Rows from block 2 of a small image classifier, named by matrix and row number. Rows with one number within an expert belong to one neuron, the router's apart. Each number is 128 + 32 x the weight over its row's rms, rounded and kept within 0 to 255. All counts start at 0. Numbers have three digits each.
Before each expert's rows are labels from the 100 images, of 14976, where the router gives the expert most weight on average: "responds to" is what is common among them. Only what is clearly more common there than usual is listed. The data: capsule endoscopy frames (Kvasir-Capsule).
# router: router (model.blocks.2.mlp.router.weight, 8x160, trained with AdamW), inputs 0-159
# up: expert up (model.blocks.2.mlp.up, 8x160x160), inputs 0-159
# down: expert down (model.blocks.2.mlp.down, 8x160x160, transposed), outputs 0-159

# expert 3
responds to: finding: ileocecal valve; finding: blood fresh
router.3:102144079148130114130086175125148122166135132112110080137073130120072095103111156085095117066168092102101136140067177146095128062107108139117124094079109155161118138181115169125196083152139098156162140128184130169127162113180144162157188130143108112104144149134119172074142153102051121129149172098147104101175084087089093087120119097117143133101072120095160105131165118161067116114116116151176147136158104136119167138133062140174145155107167130165092170084189117100142184160054149
up.26:081128188128177128128117128128075128051055135128054128065077174150176218128167128128128128128087128182221129128128128128128128146117167128163210128163128105154093128110128128128072154126128128128063128128128128135128128153154178128153083139128102134163165151115128128099128146128119136128161128140109128118128191128128212128128088127128128128177076006222128128090169100128115128128164170128128061128133118128131128128128097128128163090128128074110128128081128128128185128110128115
down.26:128121255196105128197174128128128128128090128128128128141165164128128128128110076128092118128091128128137128080083077146128128196128128122128158128173062128128171128067128115135065128128093191128190136153128083128128168128078130165134183128199066130128170128210162128165128128192125128095128128128096128128128128128160097169098071141128128160137128075150166128194128069128128128142128078128151128127128128149078123128134128128128128114103073128128113126043064181107128078141160128
up.27:180156128128128181128128128095086113113128163128051128107159087087128128128128153199128128128128141122128128098109128143183171128148057128128205128180128128128128163179076128024173162076073128124128146146128128128128139167097189192090128092112128176078166100088128101128128127128164128128128128156145097182114113096099128125114128161077128176093077128150106128192164128064128128128175128098095128128128073142158128103150158158128128162089233128128128090089146128208128128128076128
down.27:081128099128128128128069143112128128161128142117128128128120128128192128208128178165147128128128128167191128157178096128091128128128128128128145128128128172128128128146034128176128126128100128084128155128128128128128128128128047128128099128128128183163159137098141128128130128128128053068128128146128128128128128147128128139128196053128202075119128073128106128128105110128104189128128036194128128157128164139128153133110128076128043096210128148068057154071147180191128170053128128
up.28:128064128128128210158128099073076128170107128166106135092128096128128093098128128166089128128201183155128128128186128128074128128108128128128186128153114128128116141136087136160169128195128125064128128128147238070128128154128128043128081128128179128128128128138128128128128128028117128128136144145128128128128128208128128070128024128128105184120053128082157203128141128156153128128128175128128128121128128128128078128128128128060128128128128128091203085128128162120142128128137089
down.28:128141117128089203128128128128128128128128097156108092116210116106086128128128128064128128131162128128090128128128128128128084128082128069121128128128128128128149060128128105053128128128139103128113128087128128085178217113128095071213209128128128128126128128183128128157125179128104232128128128128198105219153128128093161128128074204150128128128160128128159128173086128128083206128131128128128060052193128128128128196128128146128128133128128128046128108128128128128128128153128128
up.29:172128069114156121202128060128098128128128116185128128128095128118091128167128128142128128122132183140128128160128128060128128128128082172128179167128129128128128128063178128128094128106143128064128128128128109089128128128128152091128156128128128128173086186046095128128082105121128077134128093085136128104069128032156200072172128151128128177128128128128042128128094128128128192176128128134075128128128128128128128128022128128053128128160128207128128169105128128128168128128191193
down.29:183128128128128084128110128128128128140151128070128122137105128128128128128128128128190054128161128204076050128128128144149056128128128128128176168076128128128128128147128128112140128079173128076128128181222128170211095128202215128212198128145100128083128128128128107053128128128128128128083128128179128065128087098128214128128128128111128128090150128202163128126128169128128128089128093128128128110128128128128128154157097128128128123128128055128080047128154128184128122128128128
up.30:116155128128096158128128128140128139128037099128146193111128128128167128160144112122128097084087128174197093162151128108128128128128128128162215128182083027128118117166153165128128128128163128128085058128128092121151128128096128128063128108128167082128128102128154128202128128128111133221139156128178123128128128141077128128128169128128069087122106087144087156128128148096128128128207158095128071214084128128128132128115128171128128210128197128128128053128107048128128121128139128
down.30:128107128176128128128128128128135106157193128128192066128166086096128169158128128066105128198128128170128097128055128128128128128128091167091128128128128128142128128073128128044128128081128165151128023128128128128128128128128128099128125128128128149128179128128128128135180128128128128126128128128111128240151128128111107071172128128065071128128151128075128201144128067156128150161107111128128128128065128128074128128128077218128128092193128043118173128128155128128128226080128128
up.31:166237128144094078128092082094174073128128128078128128129044128083132114128153128128176158170128046128166079128128171128098079128128128161159128128128143056175128128128149128106150128136133177192128128128128128128162087147074144072128027128167139080158163161128159128128128165128128128128082128103183128128159157099174128128159128128197075087081135128100128128128155196171128128128082128128123128163128034129128128128107128095162128087128128102128128200158128128128128128083128144
down.31:108128140146149228148096087113128128092167128084128154121163129066128128128128173128149130128190133077128074128135146155153128051205190094128128042180090128128128128111128086163128107128131128174128128128128090079176155181119128082197128128125168128124069128128156201092090128128147120109115147072214128128128102128148097087128057063219166128192110165128128126121128128197121128128128128083128128128128128103074128128167128128128128139128204128128105128128160141128128128128128128
up.32:177128176050044128128073154128185092128128106128175142128142039154128128191128128097128128135128085104156160113186128128128165128066128128158128128179169165128117128055035183158128128128128128128128051128162128145128128128128128065083080128128128128082128104085128090088128128113168128128134166128128076157128072128128068128128193185124077128178128128147088126128128151168179128117128128121122063128128095189177128153128164185128173128128128056128166128158113128139128128128109119
down.32:128128185128069170078128128128128198154128128128173128128128128180128128105162128128128128128106148117128062128128051146120106128124109061128117128128111128128190255128128094167222136128128149128128128147128095121128128164195128128147065111128128128128137128093128128054097198191124128142128149128065128098128128128128128128130071128128128082087117160128128128128128128163156111159128128078073128148175128128151078128058147128151128035082038165128128160169128169128128128121081089
up.33:128175128128164128113128173085087174079168074128111162128128128128085128128205128217128128112128169128146108128128142128128179063166128128089099128128180128175195128169128100128171125197101128170215113089109106128052080079086128143128097128128128128128128128128069128166113128139111128128170133128141077146121054128128128128135051086128116162150167146172094089173128181128181128071079113128201128174128128128082128120080128128144128165128159063096170128123140073128113128128128128
down.33:128161128163186077146135157128061152074128165109128178128097128147166128148117165179101121087098095091128137128128128098128128159100144128128132067071128128190091090128128128128128077150126128158091128128128177137045128181128098128128128178068142138128088135128172128055160182128128128079128128091169128088114077128163128128165128097128157098128136089128128128128129101201128185128128116100038175054128128089128108154128133098128128128194128128061195128160122154128084067198128180
up.34:156128129182109138128128191066099128128128188110097128128128154140190128128136137128137165162160044199187128109147164128128091140128128128064128090182128128128051128102058076109128128128128128192174128164128128114110153032128128103128128085128128128085128128128128128133128128128135128189053097014128128182128096128128128113098187153128142128128128092128128136128128146051128128128128128085128128128100128176128128130140128128096128128064172131148162128070190086031145128147128128
down.34:128128128128128071128085128079128156128103078193145128128128208076128144148128069079128128087128135128128128093128149110169128128178128089131128128101157128128178143128128062128128128255198128128128128087128153110149090144049128202128128118199128133128128135109128186186152088128093198128128049128090161203128092128181080128128128128128128149128128128128128102128177133130128089128128148128219162128128128140128128128100158128128128144055093128128111167157108073136128073094128128
up.35:237157141195171128128102181128068163165128128128162152143156155128128128111128128128135086128147128128128128128150128128180128128176128089204137100128128128064128071077139128106128150128148128128128170154128082128102152128125128128090137128052135128204128161127123142181128088128140128095128128093128162086128128128128128165128189128128128128128128197128128128128128128128056178128039058044128128222152128083151108128032092128128128128147108074093091087073162128123128146128128166
down.35:128092173147128045177128128128174128150128163064128105128159060152090135080149080153157196170128128127169183151097114137128126128098128128128125174165128128124064150128141128128120157204123105092091081128128207128128175102199052181128128078100035128128098109101128140128167075128128093088063155128128128092070128164128128128128128205128128101092128099128128152128158074128128111128128148128125128128128154095128128104111128128186093210124128128130128128117194181128190128128148128
up.36:128128045128128201078128164220055101092125143128128122128133128144128128079128128150128128128171128158128110128163103160144182128086066050140148139181128091128144083128094128116167083147128208173128128115128128109109128128075181128128185128128080128064128105074163128128052082128128164178191138110128128128128128040128128199128128128152104131156090085136123135180108173128128096138162078128140128128128092128128128128128128111158067109085094091128128143148191151128128119128128203
down.36:103128139206128128091128128043113128111128085099128128113145128128100095120196151128140100082128103089143128128128093128128097128201147092107089128058150128128212125167128153128128128194128103162128196128043159147128118128128155128167156144128077128128136128128128128044077139104128181128128128160101128128080173128128082128128136093128076109175128181128064146128193048128128173127128128080128157148128128128043143147128173128170206160128128128133128128080128128045137128154128156
up.37:128128174189204128128128142191128128145128191128128128213128075161109147128128128128071128128128181128083149167128128068082119128176032128149210093128128128200093128052103128182128128079128147128128128077111128128128072079123055130128128157086140101185112118173128090054129128128128065157128128128128128128128128137072128128139174128219094083128128128110128128128087128071128128102128128123128128128128056128138128180128128081128128128128108180128182128128128128191128128128128128
down.37:200118176128078128128128102048183104128128086069182121097102128128128128128139175123128114128128128148128203128069128088066127128150107107128196128091128057084128128160128092128128172128128128158128128111128128050130086089164092207128128128212128049150169128073107128073128158107128111128128054128128126078181128128095185128128128084078128085096190128128167128155134128128160128128185128128128149120081175137128128103128128128118128128145128128180115128209128128128067104128168128
up.38:131139127128128128207169128128171128128128128186094128113128085157128183128208047135090167128177128068128061128128128128161140128128128128128128057128128076156128128128128128128128134128095128128077128184171198128128128128128128128128096128128191149128128142128118181128138109128128128179128128128128128152104150128128203128128040136128006142128128128128085128128211061214166110177176128128036128169128128128128128128092128107105128109128128128105096128098128128128057079159095128
down.38:127045117128128128077183128128205128128077128128210128121128167073128128128128128128154128165120128161128128128128128158152089128114073128128128128128128096110128178128128138067128149190128177128083054188213128109123029128128021128154128167128184104128128128153128128160128128195128128128128128104041190086081128148128128149128128128128128128128128128128128153128128220123128106128128128128214083128147129128128103128128128128128160128128106095165066178154128133128187128128060128

# expert 5
responds to: finding: pylorus
router.5:095096204111063126124122138131117110079111073178111104108147149079112114076148154077121084091147110126081144161095104158079168110078168126076123103104152112081105176157103173168107080114160098172192129117151121163127129176139122158154177135141087129113158127083156114138143157112117139150156147170121094112130158102137153156069114133092095104092103133090133151045137078158129114090091134117135099121117151157144171120136179182131169153136119154132126069150157081180148072118233095
up.26:174128128213128128171128128179128128065103148128128213118205128128091128128128043128128168050106074128165128128128120128111128128128128065128128178128114128067128170128092128031128186161128128084128128128128128086107128172101128082128135128173128132167098120128128128128128128110138073128104117128136128128128139147186184128128070128125128045128128128068170142164128128154128113174128093128073095157128123082128128183128128121110128128128100064103128128113094182143060128216064128
down.26:128136146110128180185122086128128099128080128100124128151069128179128036128084128128128130116128196138128128128061128128107209056128088128128128128165078166067091096128139107124107080128079128128128109128172185073173128128128128139128141177128065128128174216128128128197128128128128128183099145059128128052128162128128180122128172098189128111128182128140155128122119128086100182128164089128128128128128128128189128128089128169128100126206107119188176128128128128128128066128152128
up.27:128199128128050128167128128093128128194120175188128128165161063128128100165128128152128131128116128128128102129128157128125128182128128128128137128128128110128128128154176097128078128091067210041128128197128128128128073128128103196128128128187160105128128128128121128085128128167128164128084175099040128128082128128128128133083065128128128128206216188128128128128163174145162128159171089128128128128128128128128086161169042127128128128128128146073128128070097128041128170128132151
down.27:161090157128148128160128128128176155128103128103171083155128128071065143180128180128128093091116128128172128077128128128133128106106128096128128197207085128119128110066128128128141128128128128128176128128099204077128166178192128128166166182128128128128014128128128128128088151128128128057085128128128029128173128155094054128128128128150089128126128128169126128128135128167128128128128128186080128128128128154059128184082180128128128051128189128186128128128162128072128128128077128
up.28:172170146128128128106128128128128128067178110115128161114128128143128153116107128050165128128128090128160128128128128128125128128128181208128128128127090107128128199128128128128128104133128128128035002128128128132123128128105128128057158133143128039128128128079060128184088095076128161128128128116095128082030128209128162222171210169128128128128128161174096196087162123128128128081128128194128128153090148106128131128128128128128128128128128128055141157111128128128140128125117128
down.28:141177093132128102153127128128128156128122128093128128068128128128128128059128175128130031213185128100210128128128157181128128128109093128156128128128048128128094128090090128101128198128128128120128128153177128128101108128068082106128128097198078190152128128128128075128179128162128092104060149108128090109128145135128128128128128083128128164128193163163176107115126189184128118150052128150128128156128103128128128128079128172081209158128128128077194096176081159128128101160128128
up.29:128128187167153079168135128102128128128100207128128104119145212128107128049108128175078128175080128128128173128128161075128128128128192128128185186128087128128128092122128095128171128161128172062078124128134128096081128152128128128128128128176177128092128122128128128128128128142128119168128128093154151143092216156128128084178128117128159128128128091128138128128128128128128069066128128047128121134011069128128084128172189193128128128161128128101128083067102128060128128179128128
down.29:101128128132144149190128128071128067128109128155128128181128128067151128128061092128128228128128095128207210128070168086131128088128141093128155109104128128128110194128072100128128128128173128128087077118109128127128202090121128128128153128128151122061128128128128128137150128128090097128113122128041061154205109128128128128117128076179128128128128076128092128036128128128086159128207072181128086128128128128128140128139156090128176128160128128202130128128139179128149138151110172
up.30:152128121106128162166157129138068091138192128124157063158150128112159155128151063154200185116058138128128128128166153215061106128128128166128137128128191152152096134118082109150113162128128166128085128166101060092096076128128109167128112128044175112128151095128144116128109128100128104128128128122179164128128195146108189101115156170128070096128128128088118128077128160128128108045143064128128179128094128138128071201128176162128072171128151128128124076128132128128128133072145128
down.30:133128128128187128128130128186128177128128161128128128054152110071129076073142128088128128128128128128103128158100167205128128128074128108163128092094185128173101128104080128128145128163196128128084162151094128128092128180162128148118128128082128184092165083128136059128128172080116159128128045177197176122128167128128128089128128128128070108128128128097108133134128128070128128128128205208169128104092161128070060098128128131128128118113192173112171128128157128105152128105217103
up.31:141117156128128124175106128097128167203169044128121128095073137128098167161150128205096117112111128128156128128128174090067128164128128176206128128128128128169144128128098087128147088162124168128128093128088128096128128128123128121191074140215171128128120128082149128139051128128139128128128128127175176128153128128131128103039157128180109128078085128073128185054135128128128090128128192128099178193128200128070089128128128128128158129087172187140128128128128094128128128060115128
down.31:128090128128238114128128128073128128128178128128164128128190136141090128128095190063114165152093128066095184066143128188097139138128128103128096092151128167147128063172128128062043137128128128045128107122128128128128181128165189010092146128128128110160128136150128139128128144128162128182128068170128049128203128134196128118125161128128102114166128128128128098128148128128056128128128146128128128128128133128138128128128143128087128128128151159098128128128078160128082203128128115
up.32:224219097110159128061156066128092074128128100201128128128128169128161080128128128090128128054079128128155128202128184128153120128128128128145128128128128128123128128140128128159128128128051128152128155138128090107128173128124128103086128128128090198128128128128128038160128124116128145088128128128167154128128173202084080127143112141113174190082113128157089128118060221097128162128128066093128203093176097128080128128174128078175093128128128128124128097128128128128128128114128142
down.32:184128128128128128128128106128128128128128128128156128077128128140142128128128084128090128151128128128128226026128128128094147128128231128128074128176119093128089128192128128128142147128128169128168128059223102176075171151128128128146128128128066128128128070151128191128083128111128063128128128128128207194128128128128128110128128077141172118128128120128171128143156128128136128065164128128144128150128128128051128128128092164113148070128119128139128210128128240143128128109047128
up.33:128126107199128128128085168199128128128099128128128168191128086128056089200128057128170128128119128128128128107128128201128151196128128128159081071128128160128128045128128186128128174097128128163088077128128168180128128067129128128155089128128161134128163081141139060128091128128108128036062128139185139159128128188128128163128108128159163128128109128100129195059058128173128128204128067128136143128080128101095118128128128128167144128128096128166128128115128128128128160074128128
down.33:128128128199128188111128183089091103128162128140041128132142133122128128128077128203128104184128172128128128067128071165128128068172156128061107126110128116128128142176128128128128128128128096193135128128128102157128214150128128079126128139128132073130128128128124091095172128195146168167153128067112128128128107160128149128046089128091114218177159128145098128128128128200149090053156128128128105111083176128128128128104128128205128128128104081128180128074126128128106128128195075
up.34:128128128095174088013116079128097086167128128149159128128103162112156128128128068128128128121138128128128170124128128128206203128186095105128177164128128128128128128128128090128128098128102167128128136128128128091111128068128128128143196135128129128128128019128118132184113139113128128160204128128128128128128128185081118132125128187165106128172124062105128181083068128060157128085128170128036200061236128128128128134128128075104128128128128171103128128128128128128128128128149151
down.34:090186071121069191144128078198128067128102132128128118128140102128108154241128139086097117123200128128128128128156128128095128128128162128128128162128128128102128151128112128128128104071128128128164194128168084149128149128140128191111128051128128128086128105077128102128066128128128128128174186128128119075128128041128128139128128117128210060079129128128088128128161144128121128216110128218128148081128201128118128119160040181183162106128128128128139151128128128128128140128128128
up.35:165149171153110128128101128128128100128188119072088128128128074148075128129128149089198037128128128158103128109128128112154170128148128162179193128160115173128198128179128163176118177152128128128052169128116128128094128134101128134114128174097128128128128116084128103128145128124128075186106113128112128188128128128173128184239101128128128128128128128053128170119097128128128128059135084160061128184096128128128128128154060133095128041128103146106128194128182128178128128128075128
down.35:128128106128176194083105128128128128208112128139128128171128112128187128196128128128128115128164128190128128128128128128255128128128114163128193188146159183128128128128128152081128109044105128128128128128158128128073128117128057128128128148128192152147128124128128167128083157128154128068154093153128106167128128029128101093128045128063128128128161181096128128128113128128128128193128080128128099109140177128128030128128101128186095197128128128128078171127099128128128128105128128
up.36:128165182140128079091128128155164128128163128070123128128076128140128077128128094128238060197111059063198128196128128128128074128126128128037128085128199167181128109128102086081078128150145154076100119114126128128128076128128128142179087128128040128128128128128128128128121208128128124128119157070180128174132087158137128128184128094108128131128128157128128181128128128186101128128078145161128128128128136128114061128093128141128188128128128128203128146128153128128128094127128128
down.36:138128128120085128128128181128128167181133094128128154146128128128128128184162113128128104173128121128128128128128051128128141124171165128094166128128128103102147128112152128164128128043095103085084148151128199128165128093132128128128082128128109067219124128128127082150075128245128166156184128071128154128128128116104128109108128128046147082091128128090109071128128098152128128197128038088181067128128114128128090159128243103128118109128104128128128113169128169128128128195128128
up.37:157128207140062128128128128085128128181195128143128162078128128128128054128177190128097068168128188189167061173128168188154140088128128128128128128128154075197128084102151090128128104101090128164128128128083078105128112112128069128128000144037104128159105128128100143128128170128170128105128089128128128128128128164128102128128128128111128128174155128128128128079115131128128170115128120128193040128128128128119077128149112128096128107128128157196128128141128130116128112091128167
down.37:128128165108061128128191128158128130128205128128128128070128188139152159193082128128128050128075062080116200112113128169142128128145128111128128128128128128097128178128096102128181100128128128128088128128199128096194128088128094092128128128128128128230128128128049128128149128150128128128128128164128128128204128128060128139128128128128128128029128128116128156128128128128147128128128069152128068101128128128128128066128189128215128149090122150128137154212139177110143128073128076
up.38:097090159181128128145158125099128128128128128053151128142128163121109128128172039102128086116115174116161128100117131136095171188128135093050133122146128128167128128111128128128145194228128206104079128128091128089170052128101160128122087128120128168128139128202143056128081131128188128128137192076128128146126128072128128128158153147128107128128111105128101084018128091085140115128152128141082128162128060128128128128128128182177128106055128128094091128128128128120173150163128128
down.38:128128128127128128128128138229128155128198128128125073097076128128128075156129164165128178128114128194128128082128172128128128123128128128125196093128189192111128112128183128128128108128128059186128115128128128128062128075189128153128128079108138047128128059146101128128128128128097059205128103173097128128128158177128165128157155216155065128109128128151140128123128128121128128115128178113149051128128075091128128130128122117034128100196113142141128128128110175187156098121128128

# expert 6
responds to: finding: reduced mucosal view
router.6:092126114113090096177167175101154090176079122142114087121140187103105119083096156135123151104153087075112143103072132138095122117087174124112082120090119146067130130162170176165122126093129123136147172084163113167145166169169130158175165158120107128141191101175113173169165092099088197058111081161101067114123131108120186087131150091121090088082135170124159090133154083114106129076104176119150079094134102135098171116134169163151180108132124144130076141099164161121144105130176168
up.26:128128099145128128199081139154062128128112075128172128128128128097128128128105085169128093128128128094017128128047128093093165128128090159128094128128128128128200128097139128128184128111188128128128091153151109141160089161128181073080118128128128162128128128131213128128128128155186128128151128128195173128128150125128128090155058109143128097188128152124155128103128186128166143198077128088128105128128125128110076128131078128128068058200088129164141151171128128187128128128058164
down.26:128137134083063166102206128128128128172128128046128155128216188128177128090128128128088195045128128175086128110115143158049128174108128087128128128091082128103128104128071113128167142128164128128166122128156179128128128128196128058128107183128128078128128128128128094128147063128128128158128128128103064134128072128210104166128101128128109128030190118152112090128128169128128110128104128128128128128128128080128128128128128128084128128069128109190128158128128170128115155128163198
up.27:190138128128128185151128128119156128128128180128128197128128046170192128128190148098128128143077216128128128142128128095128067128128128160106128128082128172128155158128128111049128128074108128128239071128121128128142128128128128128092128087128128128113128175194121128127128128128128128211081128128128201128128128101128128109087128128128128128128128075135042128128128128193173128128128128129073128122148099128128137128128128091091128128225128171150134062128085105128065128077051140
down.27:158175074128128128128134128128046121131106112128131105144120128128098128094189128128078211077128128154174131128094128107128128188128128151159134128191128128128122068112128092128195128128093128128090152135128128166128151158146084033081142169128128115180128128106205088128125089128128153128128176145110128081141064068128188128128128075159107141128128178128121200050128128184128052128111100055128080219128128128128118128128126163128097055128128097118143102128092171127128128128099128
up.28:128128128128128205153157093128128128128128128128034169151128149135179128128078107181128103128128128128128128117128128129184128122181128173128154067128123163134194128076108128128029180128128224134128128128128101128128128128128237128148128115128191128184128128128077128128128077128109128128052082128162128151159128191128168085128055128159169148128096118128120081101128166128084128187128095128120128196128128128056105128094128086052128128080128128128128128128115149105086084128128158
down.28:106128128128128076128128203128060158128128128094128228111128091128128128128128128169128128143128128128128164128128089152128031128128162128067105199128128096128159128168179128128128128128111149169128128128128128128117214162154128128102116128128191133128128118128164128128155143128186128067128163128128106128128160173128128070036195128128128092128128106128128109128126128125128072128128117052179128128128128172057160128151165052128076128128031128199111171128088128199099128128085128
up.29:128128128128128128128128157059055128128128128095128128164117213128128128203141195111239128128128097059177065128147164128050128183128161179128146128203128128128128128128128198128128128128125155093128128141128128128128059128072128075144128049128161086128188128113128070128128168128082153183128128128128128088128170128077128128128128134141128128128146128148101128128077128128128221141109128128047128086128128155080112128128128078128162127065128099128128083128145105080128092128128128
down.29:128110128128184043089128128128128177102128181117128128141128128101128144159182091128128128141103173151106128128204128128134167128047128200152086128128128128128128128147128099077128128011039092185128130104086128128128175103056095218128119128154130128128094128128128128128128140202076110128156096128128128128074128128136128100107185128083128163194128116123128128136108178095128128119142128062128122128119128128184128157148169154128115161153128128109173128122128039128128186128178184
up.30:128128128164128128167128128128128222128093113175128128069087151167128128170128151138128128153170109128128069128128209095148128128128128128128112128128138094128111091128128128053150128128128194128128103123168100128070090128128144191093128088107175105128098128128199087133174128099022128121134128128128083180128082164147099128128122066072128128103029186119153128164069116072128128128165148128167128128136128128128128169128128033128071128235128128128128133128142090128141128112150163
down.30:128128190121128058083111128062149118149047128128128128128128077086091128032128128137175154128121175189128128128128128128110090142128102088128190073150092133128128128128128128128128128205128128128128082115209128128049071128128206128128128124128128140077128128128065128156144128093128128176093166120128128128169128152178121128128128162128200128053128139078128210128128128128140128166071106207167128159081068128128159078108128152128146128128128111128128185128128112137128141072085128
up.31:128128097128173128115195128080128128000128128120139128128152128128128128128128128128050128128128164128128101161128185090128099128128180077128137128174118160104128128137128106128128128128092172128128128127128054113085128112128128128142109127128128128128095077112128165128129128128128115172068128162180118194097128128128128128128128186224128128128128102145128128128128130079128128128138128128128063131128018128128040128128109125056156150128128095196188155128128046142078139222065113
down.31:083128128155128095109128128130144093086128158128183066128137128128090128128127092230128128128150060128105133134128133071128128128163169214196114098129098043128194128128137169091128096128128162128143112092128221111153154106128171128128099160128182128108128169128105092128128087086163064128107139067135183059128128128128112128128128097128173078137165128128186187128128128118140159128128147081183128100036123128128115091069128128128128114128128203128074174128128178128128128128128128
up.32:171152137128155128128095198060188096128128089181128128186128123093128173163173128128128128167128123090128111082128190188113114128114113130120105099170128136153128128128128075128070194128128128128106128084118128128128112102011078128091166193128091128107078053128128128128107163128095128128128128072106081101056133184128172146116166128128128128128128128118129150173128176131128128128128128224128128128128128204070128147116128128128106112128146017128128128128128128170139195107157128
down.32:128050128151128128169098128128102094071128128128128128128128128128173128128128128128083128128184128128128128092128138153128128050076125078106090128128222128128128128128176128081128128128128128128189176076111184128128128129179128190151164052128128128100121128137128162155201181083128066128162190128150134128128155128128090120126128164128103128128128128128137107160128178129033128130128156123128084073214128088128128072199128083135095128150146128128151188057128191128128214128143128
up.33:102128168108103128068128063103128178128128097206128128128128128128128152120128072128128128171198128128081092128128122077128114082178163128128158116128128128180089128110175128128128131128074151128172160090096128128115117065044128128128128153222128128128124101110128128053128128197047165106103128128128200128128137128146128128128133182113128128128161180128187128087128128128128120069173128128053128128128101165128178128117128010128097128128128047128169128165128128176162128128120128
down.33:128128128128173117196041196063128128128128245128128128136128128128164128128038133128128166128149113128128128171103119128128128128128086063148128128128128128128128128110255128128128128128128120091168187128142077110128128165128128128128220128091128201128128083128128128163128145128128172061128128128128128151105128128102128204147128128128128168057077128221128128128116128128128128128165128105128097128128128149068128128128166128128095122152151128068128128128084128128128210079128163
up.34:128128232128191128128142128128128098128128092109128128128128128128196128165219128128212168153112128183128128128094128158168128128128128201128193115128132128142128156192128128097128128128128057128128102128132072187107128142128192106128128128149128159128128128128189128042060021128128128098128119113128128119140128097092128215128136100200052128128128112128071082128191085128128168076128128128105128128128128105128128191128128128128128128128080128128128075128128128150193128128128128
down.34:188086104124191128128134181128189128128128128106147128128107123128052112128099179116128090128128121110128128191128128128128109128128128122128128128128182118128064170132079112229079128162128128128117049128187128128128175128128134128106128174128036128128128128099128156085128128155128089128163128070128128162128091128199128151128212128128128128113130128182128098128128062128128062128128175180162128117171101128128027128209128128073128128165128153128128128062141123102128212128160128
up.35:128160128128175121109166128128206124139128128128128128192148110106128128128128128128128128173128128062093173120128064152128081173123128128179156113128099128151149159128108128128128128068173128132128164128128128121128102155128128128101046145128128128128128046132149128071111128193255128128105128128089128105023107128149128128128128128109128141128194181128128171198116151025174128128160128189128128063160128129128094128128125089128128128128128157014139143128122128106079128104162128
down.35:060097128104128037128128128128161128178128128151091169151146128134128170107101053169174187128227078109152128199101128130128078128128128128128144128175128146128088170105086128128078128087128080136128128128128098166128123128171110128082073211128128128128128148149128099095128128128088128128158119128137150128128128078128128075137104099128094100128125128097128128128182057049081104128148128109128168138128128128128166090128110128161128214128128153166128114047093113158173128137185034
up.36:128148201137184069152128168128128128211128128090128128140085128128195128128115077166128128128128128128128065128176128128128128128128214128128128128189128098128187059071091124166134128128128180128128128097128128171128128128181128128084076128128212097128128128166128128128128128128128132136173110128180061128075128180154128128187129150128067128128128128128128136128113128173128193060121128128128111128128057128128154020128112128187128120181169097167169152128128099092147110080074167
down.36:113128128128142128128128053128080108128128128162156064128128086128128128086128181128111128147119128128097113099193148200113128128175209095064114128177128204128166128103051175128128128128128128133128110137128112128128128128113083134112065128120128128128091229189128128140128076087075095177128125152128128128202118128080128128128128128128128081048128128128128128128128128128128128128128092182128128031128184128139128136072197141128128128128128058106128162102111147094178217128128179
up.37:192128128070180155128128128051142135128103128123128158135128128128128128186128128053128128091128128128153095128128128098153159128128128128128128133168104128128083128128182074086045148128121128128105128113128065113139128128115130128128117128108237194128128128204056157164150128128161128193128090184182128128135128196179122128115128128138184090169128128137128181167089128128098090053100176128128193128045128128128169151132069053204128128128128128128094130128128156090128108128138128
down.37:128128055047128147169141152150128128115108062128130150149128110122128097128109128128128124128128137128123128051133149128128128104105128079109121128128164128128186074128128128128128128128217090128128128117128128128128068128128128102032182162128128150090096088094165128161128084128111128128128129128096155157128158181128165128193128128128141128090161154071128128093191081128176128128128019128128128128128162077128128128128084157187128198086076128103128128128156188076128232128217128
up.38:162102128073048128128128188128088128128128128096112128128229128133206045128128157212133168119196114128128128128148103078183128128128072128128128128128090082128154128128085128128128148209128128114163128098128099093119091128053157133128128128128128128128073128128128138098100128171089224128156115128081180128128134128128128128128128140128128136183161128128040074106128128128168128128188147128177128128128128172122128128128091128102128078128128128128046128179128128078080128158174183
down.38:068128128123159055233128164073186015185128067081128128143128177128128128111128041128098128137181076087088128128165195116069128128128125128128143128170196128128114128128085102128146117128197128128179128128183128128128128128128162128092154117128128136140128066128128128191128128114128076128128128128191172128138138160156095153102128128094134160128132128117136021129128115100128132081155103128128128128128110144120128128128128145134118124192128128155176128115116128128128152128199208